From a checkpoint of a small self-supervised image encoder: trained on microscope photos of single blood and bone marrow cells.
Rows from block 6, named by matrix and row number. Each number is 128 + 32 x the weight over the matrix's rms, rounded and kept within 0 to 255. All counts start at 0. Numbers have three digits each.
# short1: shortcut pointwise conv (model.blocks.6.short.1.weight, 768x384x1x1), inputs 154-230
short1.509:103093119117149133126155205113133070102168102146098177073137100158139130195155120133090131143135137144135143145100173151147159058112160127121154115158128113127147097161073142127079116158111108140071144144101156081110176139121156098
short1.510:143156149089123107139119133139150159127125071089108116157118164121166116134173104112142149074115114164123092120141152089129145081191118099133122139104181103074103116145128158091133107121143165117133101134162057086082115045134131139
short1.511:117098142089120150152093147138129150115103122092115067162086137098113206102078116077083151109139119127153092112139062155140159185155109103082134149143103078177083062129177120136122130141126114089121170080136158115082147130080107112
short1.512:132105184072093098141117040159097143134120138147142117072126123141165119147120109102133157140121136098122103043131074177057098190114192183117100133129138135143094124073143107162141189130088112151103110136129093070161123185159142206
short1.513:127085124102083134113143135152139154149073103128122142139119139165119187088114172173127100111179129101123056084100157100191117159064152101114110117139128126135139193085098157098097154072122127133161185103086133108113121119169109120
short1.514:063140147166084124124109137140166143144213168127106098121119091133120092208204205093140142161127121084144136150161051133122168105130118137151131121138161144155167131155169105165166143131129207127138118111134166140087055149095126146
short1.515:189103134168095106130133179114127130147140168189149172148122121133181089155124091140065093111102136061122101124153169147118165125129107122137166162090122151156096101132045137176087110102093096141132108090164152149165125132102171085
short1.516:102132080088108076108168098130067058123137134107092148094112107115137127084134136088097129130119051079115171149123183111122163127121125138096138140191121178142152088127043103123192127082140174182122080169142106164162098157142167085
short1.517:092163040180143086058150133081133091167104168178122120165120144081147126172171147120139147125077111117169157091135180089140094138146136200109105161046107181073154150136135130159140127125112081108143117114167137142084111072070157148
short1.518:091138144107184124120116106160178140129192161176098138146122136148122120199123137095075112075076155117120131083103119077089056117140121148128124123122131182103139195127179103153125151131133123042158137128148079170118072124069160088
short1.519:125110146214133124150163118140182142166086112098147142141122139144146143122088100159132107151157149102131165112134142113093151233107139156143129137130114114141071176129050105071106111129100129157122098178121144152152146125121111147
short1.520:215195096111192119149061080153064124153112190176106084154109181104123167154132120092109183141107155075133123126086157144148140138076098079129103120104159089206182152205125209148128112105113163125139088097163132170109192148119111162
short1.521:134094117090121111137128080160118074074168171184172128160073131131129208178108141162117116101158157156121137134125111088105119123155137115138131110098097121162159172182098071154137122140182175072076111139172061111087101156152139112
short1.522:085144117144131157132105183119149113155113152160143135104113115176130163135088112054137128126120121150139086138089172097154125068144199089151092118139101115140107153195127164131089128127125138102185141099155088110128095121151072070
short1.523:187128209107102193059110148112095130148092104124064148083169106123099156157156096185173179117180150123079128149138132067149129120077163102128120120162132135148162131177108148161085135157122178147088128094138092114126120096112159155
short1.524:122103085180136133162177098099111094108105156149138129151124138123168115118164134097137130097123104114140105126150140206188061102073158175117153106120154123141116100154135068044136134102051140144123127108171100123080136174103145094
short1.525:085145117135100107144134133134167133152105092104122122099178150147142135065163140090141130178085139088179094129111178139140109173117137122151081166142053128155079166106099125194130119157161132175153118194130126081212137123057188111
short1.526:131112110172157164134123097147169139099171129111088080118191153108120183082092193145126112132111164133162188098083102171154132210122109123146117177109150091082131137136166118165144109128137079124094158146097079127181124104109135098
short1.527:145104138123082135129143101142152132110186130156134164177100125099130110147088162129088136135182117146135124092134142145163118094215147120139083149097103117151053092094144127161148115104085149124079142146140108134170123185184119175
short1.528:187083124129135130164145124136151101100132108143125104114208107144170147080121080118125168131126115115125165153045092152179132071175083173127149130116145071131089112144147153159145063116096133160121062110127170113149074119150124155
short1.529:143141139159152136084116152129121078111156158129145154081146102085142063117119080115094143181129140166152147148111147158151078125099119160137105143124175129172132110105146132144139125125129100153115134166149148153136101126064169182
short1.530:202072162110138152111108139087149134146097228164158162115112150134127102095132080138132093104114138119111165167130099150104177146143109110125110133091118218083065105094161157170117147183194144124150142195107110154147125154119112092
short1.531:141117125112179107139130170091125063143121118153115149122150175128120131151118132085125108121118139147153157179124140132061058148113144122163139137076135155180158122078148102059071138179133142114111131069139075145140215120138200103
short1.532:114135103151154155117145135130140154127153131112163093169120127156177114113101104121153088146129091181158113159180108115113134159070163189124165089087155199071094105144151079079077168095091133140120097114162119110104116130132122090
short1.533:123082126170079200113131199110149142149140121086132125153067099158135081083095085153119135150099138132129084136174128144144069157144145132120100117155115105152157164118143163147133187129096154136102118103085108178177165076129183125
short1.534:149110086112127138098112128137108171106138140131133156161149126159160142161139166113161143095170118179043045079136170150101187172140154089127104138142125151176148157122081089140099163156088164104170122119135184102139147110122088119
short1.535:148158083180141129120137104093094062069101160074122158127046069181143105132129121110129104189133129072119171126116180154136117123088129136134119114180113149123140108056165087154107119044125201179144112140130162125088178088095107117
short1.536:170104083137118208115063148083095133133122147146112044164100158133166114132078149139155131152142097105178145112119070107114116085145118094099142116123178168195089136101166161130117174136173117114108180086125156135177073124130110147
short1.537:139107152114188063110112158165132152154189091096152115084136116150165097128072087128150172114139101160086165083124139179107097094152096145103087145160117158105080109121176148063143145180155169089115114098129154059107111167057152118
short1.538:172121095075121187147114132124115108059142108139117120211108172152148172124106118115109147127163167119163121110119198149182146165138118127125172101122128123105134134113176118084121107088148159129117122112099155146124081110159118157
short1.539:132104137119203112087137131082107134168115137156138113132118167126107118052117114151098137170167167082106120137138174121112089106107176122175111167125168175098117112130079105141118181152114124146069108148161146140160152094133139148
short1.540:158132132151152159151116115095150075133138116094096159141159093175143175115066118101179065131180145132183172100120145094112184084072123151141136154168131111095138134077136205073142131129194119111153117154084171063092141126154063113
short1.541:223142180144155148173175171161137176186121129196131106100122097129141036127125111135083117160150174073166145116125139092122138180083097072123037159114156140090194130106070143052139150178147104088080175094124107054086141098092201178
short1.542:131181154111203095128083115123083120126168155144148120152112103136218104089136150100143092126096088127098153139102089161131141135141126133132150114157096143116131126094144116127110126130120074117107152230096138158090138103098138099
short1.543:146155129119110194128136148117146098143105133072148159138145095084111151122148095109107157130174118095144110132103171117169161134134128174160166194135119132121185080152097158112082084123109135101188149157159144109183084097115161129
short1.544:146124166127122082140094096131129104150184103227138108164144118071126086163120179116170046136084144106169096134116089087103181080113074127096191152121157102189125118103146134183135152087078085135094141124175171154080105120107170092
short1.545:175211092117160123124148164128129119089106163114085164051089156119174162107145125147122097142130117112121122153182070103102141097221112171152099099143110090127172170115185083130116118119125121094161091192157134106138114058093145140
short1.546:133136190155176155137132102153101198156110135160155198174108149153124125091094117158081130128120138167132144188149147161157139110072119042133078159134106176074151107125104096091131119120091145132106115107133094120123170082121163122
short1.547:084126141095114144105191059130124117133055119167144086128123121124129143105127130088066133155154095126132126173079136123130156115149145092134187253124083186146140113138119179139106172131104142094137127083203097073076119152162146142
short1.548:078168156138127140128104184115131115129119137143117162132147145179092127136139122149144069171112149115101153144105135133069142129198148120165174177218168155098182134139151158116100131133149071078146086125126094153094115152113178088
short1.549:128119117127130089155175160125105172113136118122152132142140143082107132121143105159116134119138146116095130089114132099129120226149175088160139118164080134137111115137111146126115171130117067179118111081155135099137151083134117151
short1.550:117157168146111139092114121135121141111145134085142111088101174085131089132179173156067133188117173041156095076123096118155103081135112101185073106117113163160151117156100079125089170112094151088145123102106116088117098109154130091
short1.551:061195112126151133104130135088102148131169197098117167178166114149118145060104129101137167130134124116195086219058121142115126088141101138083089127171136108164127124161109078087103197116097172127115079147139124144141128118143113058
short1.552:146166111170091147108118114081098135127095126101117164118175104079148118090119126120100155089145124079196230179157146141160122112101115174137113122123145204207103096134128135213104096147102167165088109132149149130110153142126119087
short1.553:095194157181108133111161080140158105100171110182121172133100129071069077136155143064163116163146141165184132095117159061089191149168094140138100068163165134137175098095136107080125114093174115072152096064125158162129161156086151169
short1.554:167029129097161208130134190122131108120094147125150089145152125113137126092143127170139109118161154159179144106130104116143135101094148116157151134143137239184141079144131089144103076131117118115119074082092192101190101060065081111
short1.555:094159151178129169144086128136121190073125112135072139137096170134159148153141088080126138134177126115122175067120245142091098094111112149113149156096102171095069137170162091195143132137166133160132159074086118164072111133203111138
short1.556:093080140126152120138109095081154121113148123191135096116109131132123112065175138137093155130149103106091097060108149073127153110146111101150156146141075170156094141145142160082116154097106095071112096077146107202115184129159129139
short1.557:194101103159164172187161081095118155128101153075067140117076155130127127157115160115085106120135117114153108149099126105100157158107121129129151131114072129149148122106112152157183086140129141094138100168173069125133157131133110172
short1.558:090120077130155112123107129099130151162142101073086142134125126131140098149106150195167162125142114137077157118129175081084090147072114113110096154106176129144190067077147101108164119097144074110125135157138112121112130122161176143
short1.559:095152094096179132172107111115105125114134115134093068080099150152157123114145096147128136171177091138153125116074153092125126186185079150100153133159118148110129084141144097136141097127085184133152130130081113198105151193162124165
short1.560:110113132129115076109157164129132130137213115059102119102102121127122141145121150115094134108160154172164205148163169157134121188127180175085181113110127164092157190165108116179172132151101095126089101125101207093196104113149064152
short1.561:123160162109143119104125090100116099068121122141116058126084085139157136097079136190147102113155123111135077108110132148129140171125147190188125111113086152154175098095096136119123123135140153142123169120021115078144078087176078126
short1.562:219085121138073181075133088095116104142067121130131074152081139141195152175055110149082130104143152163144054199122126084086081089123146124102169118113110103120084166125125098108117139168162125127142095129155162139068053111154082125
short1.563:079080145086108147182136100155194180106098141131099141116123114119140082068141123087199134141148115116164130139167117173173159121086131159182108100122142121160126111138172116131174188209106105085095107100164140104084111184111139106
short1.564:107103176147121141173077180120173165109128133198133162107099143103171193086103078161101105108105126101121163155173107155049108135145046179103126125151131129104119163120122073096119170126119103225188096064140190140135144098127064126
short1.565:120111153170127134056155117125128102130089131101082116123145141180172148091185138131099134101113082118113126098110150122150147084175135114168108108121148118097112176116121180092124096184166122097098039123119104108200123097130210159
short1.566:178140123177158077149144133132136136128126151209124101136206149147105184125121072134106148145133126155117092170145186098126145123108128136083140110067131119126167153111139096095124122091082156085080054117113161142167140108093131132
short1.567:126146120150189123117098086104111117115060115111105097073100043109153125151156132113186141164074094097056153114083129157137125173117122114146148096112157155153123155141099101208159061165174087100136166124067146137150065180159150091
short1.568:116059139133088118123100150148133192188150162116101174102083133056163044132017128161114142103082112099134101106082137150097139108108170122133162121113110114099150126118173195143103107101121134126124183130182130142187111180100148051
short1.569:117172127125115107126172068118123132120194085145112121071136078113155146136132135129105150114102109107141158077123147179126103185063141146173115208098134109187196149152122213137057094102184168112115096124158142140181074121127100175
short1.570:152121128117116118134152129086133096131121074138196121153144178132076069127139140125114149131111055123115107079142127118115148156091106153111205088111131089116117168103064091108157105119121140177114180088104084136071096135191191088
short1.571:196140129093136145123130113125161142107110111125168116156102115165129107192141124158104108106130065168146064122120117120107141061120133162142087118090133163142147180110151134140110123163090089116171091070112104140152096065124091114
short1.572:092139150078126152113117128135111182143140120173137132070123100179136059140123169204195126122106119116066105181121142166089118101131085076097090122105118121178158110126108162096120102149203184069163080111129184169114142093093114143
short1.573:080139148131125137129090131141113115100119138118173075102185132105153175112120124150123180137147143175092073141131203177140133086137108089160172145112153121143092153105104141160090137111150150152127143082060159142113115131144115133
short1.574:079134120084156144158125116121151147092117209184144102087139153131167104145131200120147118116134122117155138189113144146165121082140134062112076114110170121151117086121137142137123137088224187099106094080120129110146145133112098134
short1.575:120112134122095194128158116067198205100107099207149088154139108115104139119118121120116148144088137164131150073130127133178130102190121226089121154140166115130061106127153155135157138195179104123173115078143120124134120138128142059
short1.576:115077126153117151068186208127155025096079220184104179138140149083092171117100114102167128088096143081125103178121135121099183120142094147114119108102142141120117162113099060073174170173149176133070187143113213086115121146141126102
short1.577:080132180180143106076097119135186067135083134112137108115101153118128133098126151126141113154176115122124109079124102190152103127137080121115118107171069133076101090132155132156168085142129150116089132164108125133082170177125133175
short1.578:119105144085153135132105065078144134152107153179107101127108159101152149120153120181131129064105143166108086157134141103138101135146143185137127136125140226132139123140176106185139114111101113094114174156114087188152161118157099165
short1.579:211120090087092118160122134147122159156146154127179123128119160177165123111155185146065122147115110037120123161135130130155134132145116115122102124109163157138110084205096091127176132096120110103100098140133159117164155085127070136
short1.580:116107142135147190139098157131116110156155129137106111147109141121119113038131142114136171142125155112140078190142107090075124089089120142163104131156159120101110120104084159063108112111126114134080138139146144123134127085063078092
short1.581:107004140143127142039146118111171108202133143088133204140095108117167115118166148066079117147149132099170124070115095129224101072109109140133153189146185186164158118168139125185122109133137119091138090105132067146157140134156175171
short1.582:105114156122143117117127164123127097155157113101065100050200108108089169060163136152127098136160087221128132120098124127116112166157154126167079163096165162160154089098136129112134081138170171115140103153126067077106115155111200090
short1.583:127104129085174077087058134103073149104166097171089119074142117126076096131176133155104098122087125181119117151132124145164093110053136097116153131113160132159149093124158162232140117178099129134142139111130059136199226137139152116
short1.584:086184139096152155102213124147074119100093131164182132176105182065133122134159113113123104193112167113143114140143073092098102204084106139108140153142143073139064125126068115067093172129146106119087138113174083111107160166131129178
short1.585:104124124090122101159148177156127167121071141130178121166103132149157064123165151139098092112128120150163110106099129122141083094181142102088160129140097157149158151119160112163125151120153109127110109069158100106131176116144133133
short1.586:084123134120159102077118109079122188110078143142164060120127099121144165100080152169117128168133170094147106080166183128194102118100170151103151116133068084134136155118121158103156183124123166115137106111146174171156126105110134155
short1.587:165091146157183176178106153138148146131113135206131119097116099148170164107118062083138115129082085121169116131197130145115095037087137104129136123089090161114109121147139147123148127165195180189164121126170134096153131069128128148
short1.588:133124057119164133108097141110134180168147140159094091094102103127119077153141077083119175169148125139105051148122127102140140061106153144150122129090153109135062096137145123141076185097114113133124122144105160142089126122122127110
short1.589:140136149159139039181162150139123141208073106099115168125124176091088140137146159069101159145154129132155115160125143178101133115131114138149144121124110140153142105120107132146117139153120093099112149109131160206165142064137134104
short1.590:138084136111110132111199145156156118141096154129111122110099089133110114115086151147198115174131126120104098068118134150138177125149134090148157213116115112185103154094152128109108096068085090111082164152153076133140166132134090184
short1.591:104108105096126152146141118104141122072066148114099116111125091144122137129154130118119167163111130091182126135200160180168074082130104156165095121132145141148148163132127105138095117095155141146140129126183142123120146013169172137
short1.592:116140123075138101122155122152149105102094111138122181108160174143117189111150071113114136174095097153134142166098102087127128116115129136142206089136150095127126138079157118074125150148117182173112115136120101136166144100104104127
short1.593:084091096131136070100148090127148118139116197128128175139068120208116140054055209134151116153122121103106145030109141188130133087109115091110077149098108212181151147086127079074140136134147122177182163164072144118152128176171086142
short1.594:143134139093130174135093136117077101159120123154129153120115153130158149123099132127133086148067128130117098101085179158131184073172139121161095151110072154120115164086147124084136143154109127136152137118112155145139107120160112077
short1.595:176137144124208066141151132170135131164068056178186138172112104104095053094157135125139130112113138121135157186153154115187157119174112093104119184141112100208082138149133102162130183199128161089176107103062124063152097145156169118
short1.596:119149156142151117152138101142159107128151078172127174133117097146117164033079105112119193145137079127136096128105169171160088148084140183155116116132150151171115128071142154105146097160120154108133146165142176124082090103136093148
short1.597:118135137117123074135150145141141088132092141102196117081135156093127175173135099100155141154117147167089106086118132128116099054127109153053161116154141107125142166161125081124088092144078065121148098130135099113119101122117111134
short1.598:114119158093085154123123133136100108122052124136111119129139067109124188076134110088140144195148152125139124195107152127097138104098159142078163075133121150135175122124097132108099116134082127180070058093131121131178136115056054163
short1.599:124142176156141125139097146097137111138165182062052104110123120106075162181106137151169115118139139132128108128111160170073113068108195129061161132136134139077105091135118172195121172112138178160104096125095099121120130199122126097
short1.600:150131122061176132091087124106173115101152099152148162085102149180129139139128157148135105147154126114158095110126169144121106137179150145162193136179118177159114096114150126072096085061092091113074117120209125134073213152141075146
short1.601:142190153115172161160146157099147127158164116143161088133099134069113156137119123110090111158147145114150169085118151157111120191158176058137149132160180095149119131119129095121113122117130139116122083145126142095104140183117178123
short1.602:067145116134144125134119177125142164130124100091133092143124151144161206159134091139139116134124135142109167125107098140168118125140181104146174163124106121093202144096139180145114129148142114144094115099099102186212076169109167139
short1.603:094174107133104125117133144108145150149120132114094156120101140104138170137177094096112084163112106177112179153146142142120150090122117130110140115163179188125118183143122113139139173110166122169092049118109136188159135079117121141
short1.604:127139133129110130179110199140129089129147118144115131153158151119158182104155131097160150086149125144138127135106093128099138094099101145126147133176117126163108089117110104144133112095087115085143118077137164108125104177159124063
short1.605:120175149141111135079030188070159145108127123142153105125111144126139130155118154123121128104109134206136120089147096125157148122081100135145124163135228164160128129125104135131134142149123142105167140154097160108123051205121120170
short1.606:120159092161119104116147131138111109110059123124198168160117136129112160184126137130105073148145170088113163124087113140138137126145134104124140122157078127126118117140127148098078167130152067093123056098092094130105157094103118113
short1.607:085147065160124124103119155091134133142133149167063158137059072115107074091095093161163109125088127123136150123226103130156128162134181141085133128130106096083072185124218094163127109135085139100082124101069119143204062129113117125
short1.608:164113145142159124141126119147156104154102068109142131149123088110115067094123142160182184123156114112086161124159087191105120208117142184139095122079126101161154085122153128134128181080136162090093118162173073136144122193076156090
short1.609:125178148146126059090121208136168159152140130111069123104133110119161117058101140109118141092131138108088079158128160168110107101123106134151123114154142159118130082166093136066136089129171085157092148147118130148166144107171079114
short1.610:095104153127132089151082086118170173149113100194141169151150125085139130144129166127090116119098127118111186119188103100083072188200102173138098145149120116201138101107123051179154135140072145142096111114106192207115106094135127108
short1.611:138136136157155100063103095089158128146161185146131122120112115117089099108106209080148137083133121165190112095174131191153176133109154110090103128126154202167149168126130118157102107158108140090089147120094138149138145172097108130
short1.612:153068133153100114107102116119119129109102094090140140108136204093139147117120095151106168090166147026154143129110111134107097161153145144201133148138064182128183150192074166070079159132120093156143138174119069097154056078094169092
short1.613:163202112130107121149169065183115127070108064153125190146096122122127121108106117131122063190142081158125135169216098114104099165154215111216125146148186142104145111077120167170077129083179168175180145124122082079172125148116133125
short1.614:112112145112108088150115103093158094069126122164147106154097090157145197157089092211124083140162151099132104106095068109119118159082106140136073128100085182106143099140080040138173135086124122181093178156150099165119130150105151158
short1.615:108169073115144132157190164131092147141152104133151112189080153130142174134179170142110097159140116122098187106112150102155129188083125111164201147194035164115173105160092159129123146116126081132050109101174104094155064128151151180
short1.616:098177108153089106152134131171131138155151123117135074114111172150135133158093139095168105081178130136099119105124150112118097101097112130138129112092119128128138146147087089117117119137154121062101147110095115187090097152070162144
short1.617:105093098079107098181130135136139173100110087090107152075090169139169097114099113096140085123131083131153119240050091130114123179133149070153147118138159143180174105199087145098088134111162186151108123143205166111155183095132187144
short1.618:156091111120101110134169138163086006119132105108175092139143145069125091121140114127141137154120116108117190098151167126094115203157087112077124131166113139175098130152133180103102104120138076159147138098168126196143100128118137141
short1.619:150170135164108177135132121149193164187108136141143159155151143155144132098091153100141139094102125125115151091199093147099162152120104143092161124109130084153095152130088044091109192101103143121109155119181097096187128066139166136
short1.620:113135111124166132165162139145170106107136101087103101106152101138126143108147137088133122123125088124112168119139101113126130068114179134161126127140143197162110058115074103139096141123143143131109117124127139141092082170118113175
short1.621:149168128158065087153097117090105159133116105143149154070163085151104138162152188120135085098135124087097177135163142154096125088100128140126175163131152135120133154168115114108095120142131119122155197121155116102082215078153135140
short1.622:118102104100167086104146093203144173122125133100105070104127139107165138129160077132187088130092148150146097110157128159200112165081136112146125104172147176129084127057059097113090187090144108077138185116114132113082162179110187073
short1.623:152146145104151084138122132156142141167137125099113134059100106095145172149110101145081085156202141103131148124076149149136092092079087141155130124134125104115166140183102136169148094135114076094136127141095191070143127156130145189
short1.624:088103118129079118125119123134129099162136143115142093089128116083118108152084142173173118128103175148124137131130135175123109181123141135090126125176116076131157120128124065126150108115149114201147142096142093135119152064070122171
short1.625:142131109109135128174133115123180112134142141109141192084137113095187141064133102159147148109138149074136172174154092116090097118147088138141113098143148097127104086080116165111131186144117066134090114118143079072118163057109097098
short1.626:145105090131175067119096054144152159109106120102128150165125169091135095104125125150118136150144139130127186128123116148134132135120145135133118189119131126158118153165073134149121174144125126167113103128118119110059102131174108183
short1.627:150080073069137130064070135100063156137077108094075097131151184137161140124162145075151130157137073099119086115128166168127113173109112125172064133134143159073150101148094110129103163115153141076171118101097140198168160133133096142
short1.628:199100139106143194120121145143133164225075199127143188119095127089141138102164158109151146160110113164106109180142130165142132128115115139146046144199036157139160142149108054149139169150109175190117143117118077100173082104094096134
short1.629:108172149105108166103109109098110137131110173122169118073172096120124086171101132138153149121118121133134147098140093143099127084155114153102188097147064130136134111140108165099144122079116065093114054150150093163073186154115085092
short1.630:153160170147138103134063077160100128123091147168134179082094096152197078173092150138086137113095148123175135124136209116169164159171140077056165165146153088139164119137099122129107156082118139104138147155159095180116109108144134123
short1.631:132125165100060093082113086165104153150122144129094089135130136115104126106127122159108067169141150184164093189119119122103156170161127182152173095159149082076127167123122164100149084114090133108114077120082169128113185140080101172
short1.632:109133115104127123142091083112170079155134124109091143161108068132105050178137079118123147154162108142155121103080136108179144123140126149150182154178095070118080057093171078057141163130111095086139153095122095125169084104176109150
short1.633:163181159117079119109150148075090089082062137163073104145131167141118127125093145078158135147128155150109123169187102084106158164113081164133101060172111159140104098091111149121150169123201160169114165120088109132125124141112107088
short1.634:058127147112091124104165057112075136149121100088108111103129145116146190151080165105139107083180117160155172176135118114091059160140148090119117125119112121170057159136113073121143115137150157137108153132121140094156164160146169112
short1.635:104124177102110137086100148088151130163127108158140108138127159184120031167105214118133129115158109091123122178136116057100151074133101148126126139118141177145082119113118084161137091151152137105147160126148243105165151163146081126
short1.636:187122168108114116165076144194093146105109135084133098117091189089142124165071122128120140149152130143133132210153130094143133105096127162108062089163118160107140115107074120201117188122138139101180037156132180164096118121123180132
short1.637:137081087170135132171157139122098145082153111154149074142167108137168067114129130104088130106115114170115147113111117137126140096199153094102057147121147142151103160116130102122149125126117131158145157130122128129182186187085134125
short1.638:092081108154136170095142121082147098125125125118108078087130185109152072152099129114130136159140127114133136133108150145046107096143152110151125159156158113107132122102117129168099132175204087127120129125126117126134089109150113161
short1.639:094097151116114127145102129170131153118090171144174100083105143124130146097165157143154165108141142139102088085182146100160079172101131101179148124187118166102136148115172072076104119128094083123123078125083160104140120080127178134
short1.640:094181136181113164173161123147146145114111114114120091126114082140105119185130141083095158127173145118108181077136168165071146238145113133092161123146109117140126129174076099118109117131121109108126124066096058135179137094130086163
short1.641:183144160138173095127179115150149084151123078096193164132103144128098057104231148167118124137114132106140132119144199168144120210155168183167140125145095109152185128107161158078142142129081145136101090093110129180151202116150124096
short1.642:136110163128202168095136098124120113096163089136109165138127092163140165182132108116124114165141155067135131135155215095155171125165093103091125149112148102079078159115120158048125120132120127120140172179108118117143118086110098104
short1.643:181074099144107135141108086168070097148155144093092147094120070115117160152062127128097093088120102121118089172125193131127116140141145154076167133109120107105119071146158112130149094151115209084109093116088112142158128155104150154
short1.644:099092175110045090135151112134048127146126145123084138171146178124141139181137151140205088144127104082119092156166116120110118095158120141058136159092090136148126161132111142145105136124122097181113120072144144152151201079152153132
short1.645:136160108150150093167135073153138109121134081103161119123208093074101199083123188106167106072121128154111145136124136093183063115121129125106139086163164152127122123054176114120158076130194163165149173117120097117137089102141160137
short1.646:154132076150154108176129115110114213145141177165116145130101150084118093055159103174135172136147104120124099093114153126144149117152106094149107142068096120167095037079039140092108136103075149117148156135111099161100151097165122090
short1.647:117163141115126073128152149214203116126039141137120165162156140122116129077151111141157092143116128083104116129123137085220121105110132099135121128155143104171127110161153082134106106094118110113158191090102099085086159130158098144
short1.648:081110138134124032145132108121148137170150130107158148125090117141126160135100096150080085187146124087105064122174147157137123101091152127168074141101072103126142072119153141081105106160086088103178079146125158170118140118133140127
short1.649:116105108166070125123107123141137160159062078117127109118152076158102135105134161113120102165128131113151114075113209140076167127170099131102131200159130133171119101142143092147088141104053165153124088127108114185134096166066108187
short1.650:157155135144165088167070112074189155154175116230122122149161131131127061141157146120133091129133177114099143077106121156149137106147069209078142153200125106106143167145091133126069126101088122098165130132145135099091061134118110156
short1.651:145111101120142097111129166155102135112156128119100114130111099108155138125089128106178133149140094137100053141094168086127113090120152134096173099094186168161146130149098079125080144115077126070117130122143149136051106052086128142
short1.652:153067114132092140153127116179125185155108092116106134097136137128152121188129076157161170156092149147096095104165139159128137110149174123092129124131115147120136131098149130089137087126135118123133139115212152123160143109170154053
short1.653:182106155098132142109104113137116196083139120121131148107133183099161153105112105119131097152182118116094131092120094189128159207131135157116143135089174126123094139137110158102158102090164143087149166095088102136162148129160091122
short1.654:146145123126119134202169091137134061149160112132120171141126115116125113085195159133135159149110083187140099094112049152135183126194129076163068119111117108093162083145109128068139086150144185163121155120152134107062082143175122041
short1.655:144144132138103163118129117119143111157102147127138151161069129167128128175179145139127178159091153119173031165098158105066081101143107132142128131183126138125103168122153154140145140134128146152085156187110123142103134146154033150
short1.656:130107150124120101137152134149112159117086091109106087127094144144134153103116093100119129164147144188121116161179089087064111051136107097162078148121109144179134168137127158105054117151138122140070145098121156107169093160157137141
short1.657:168076112147147096108156154172130163123101133141124154125115131171134101183157141142116097175100108100084053158084100136080129131083125136175102190143100139101134156117136127115103122090076104103159103177081091085074138135073118134
short1.658:116136143155197142146150146116144100078127093158106082055135100160141112081129137105112169152137097092140162133077185097094122161117082141202150079072108169078051128098117047106201164127172169157129108131149104087105126145123136141
short1.659:095158163146113110134101089142195145114126120137141191058116134132115171146149137148125118148130133140180114080140113125105093133092117109132195110106122214159128125077102104075138100116109109124078091107105074139092162137162142175
short1.660:139089174126155209102101097156123115149107154156126081069124103128097108209153164135115155144131130118196127144138131097114187129134133087116141151094142141146183134241093149180179136141146152091119115073141132135115123181112105122
short1.661:179142131115105084101104118136136123091103107175197125162085137128164157125119136138160074134189101124142067185093177156131141110173107136115154148158104168124114145130142137089102165070088136112150110152101126080163148064165072128
short1.662:162124163132141087142118152087112080109157102136131107103139078086107147124190164136141144151108073164150176099141140176118098134154135117160158126141139129070142152089115085138130133173140145150110106132150173111219092128100073178
short1.663:185111142142144103109111159145117162192096076140165124143131109101103133117146118121077107140182102150085170099149163193106116148123079138121128164163164122147144120124141147139133168079146129060097206110076102148138129156115149076
short1.664:088208101068150136127168079120124106149150164109083193121111102112100127149118090104126197162119128131148096133147088117124147150050119141133137084121100126106091112142079099095130104211102150093111160103142121147129080086072103140
short1.665:152152095147130129181134133076140101143140116132128177130098070108137218147137081123118083135102129117127111127090126169161088157114121136118139101182107096151144197138153093164112134110164088101094197133127187140078142149144085032
short1.666:116178112099115127081165174116127118130102161151096143124168159154126167103170145128147138106148153160093150111151149083192165113193147154079105136102158129110156147131105153123078118156103106166119118115120159141082099143067118153
short1.667:063186165185108150176144119123138089170179146098162106121185109092115171123129150153110118118133131101117114099095094105101140149118153174137117116097091213121103158151065155110184105107157144102091166113076106079071225125109116151
short1.668:089172142118102091144126176180158137150143116100118148147088205136165149132133160130098114067129164161130137125101123105106088131121118097120126110167180093142179099114089142105164090143121105092148155141057078083088175152086125103
short1.669:189130123102201185143105103116105160131175132157154151108100139108161117104128066095130124141067041099113163142098119246120115141151143102125158184135164154098142106171112118081158124134166112130156091145118094143107114156150145141
short1.670:211153166192113083131096122130137071161139167105101148125121157146091111108094134135156128117128138116152104116063073083170152114113102146159171111153164162117115114139115129134123080134086114126163095156145124133156108137140084139
short1.671:140176130160184088120148155030122119109055230209103119121143116115072108116100154121087147146095110102153137167129107105140118149072118173139184102164151153141117162099086127140074125117157140149131111202121032126135113142120163154
short1.672:145120173121076084147129098134098064139156137117155133124158101123146149112117088161090142172121162096129116151143192137133173183122118167130090124106158116093122111117144129134153145088144109122103119121080094146132111074128161102
short1.673:126069073166107091158156094115167164138100066206120141187161116123153149152100112138075135119119134165137161120184147126186126129120141143154131073120133255197171127115112120130067123133049110111202184117141080114120122116112131126
short1.674:114175125147113118105129077072183133085112095161105085149162119061094103178135096179102145145095188149154165143142115096160153132187160133119171138144157255207184092103171147143140129116108115067129182070134148102093142140162159063
short1.675:132162178131126141135144092120151106112114034174126142116124154150140180137118149156096134101140129121120122165118117125139114136093158177133112135157109221183121119118120130014115154094082085128172140068145188174124156151099133093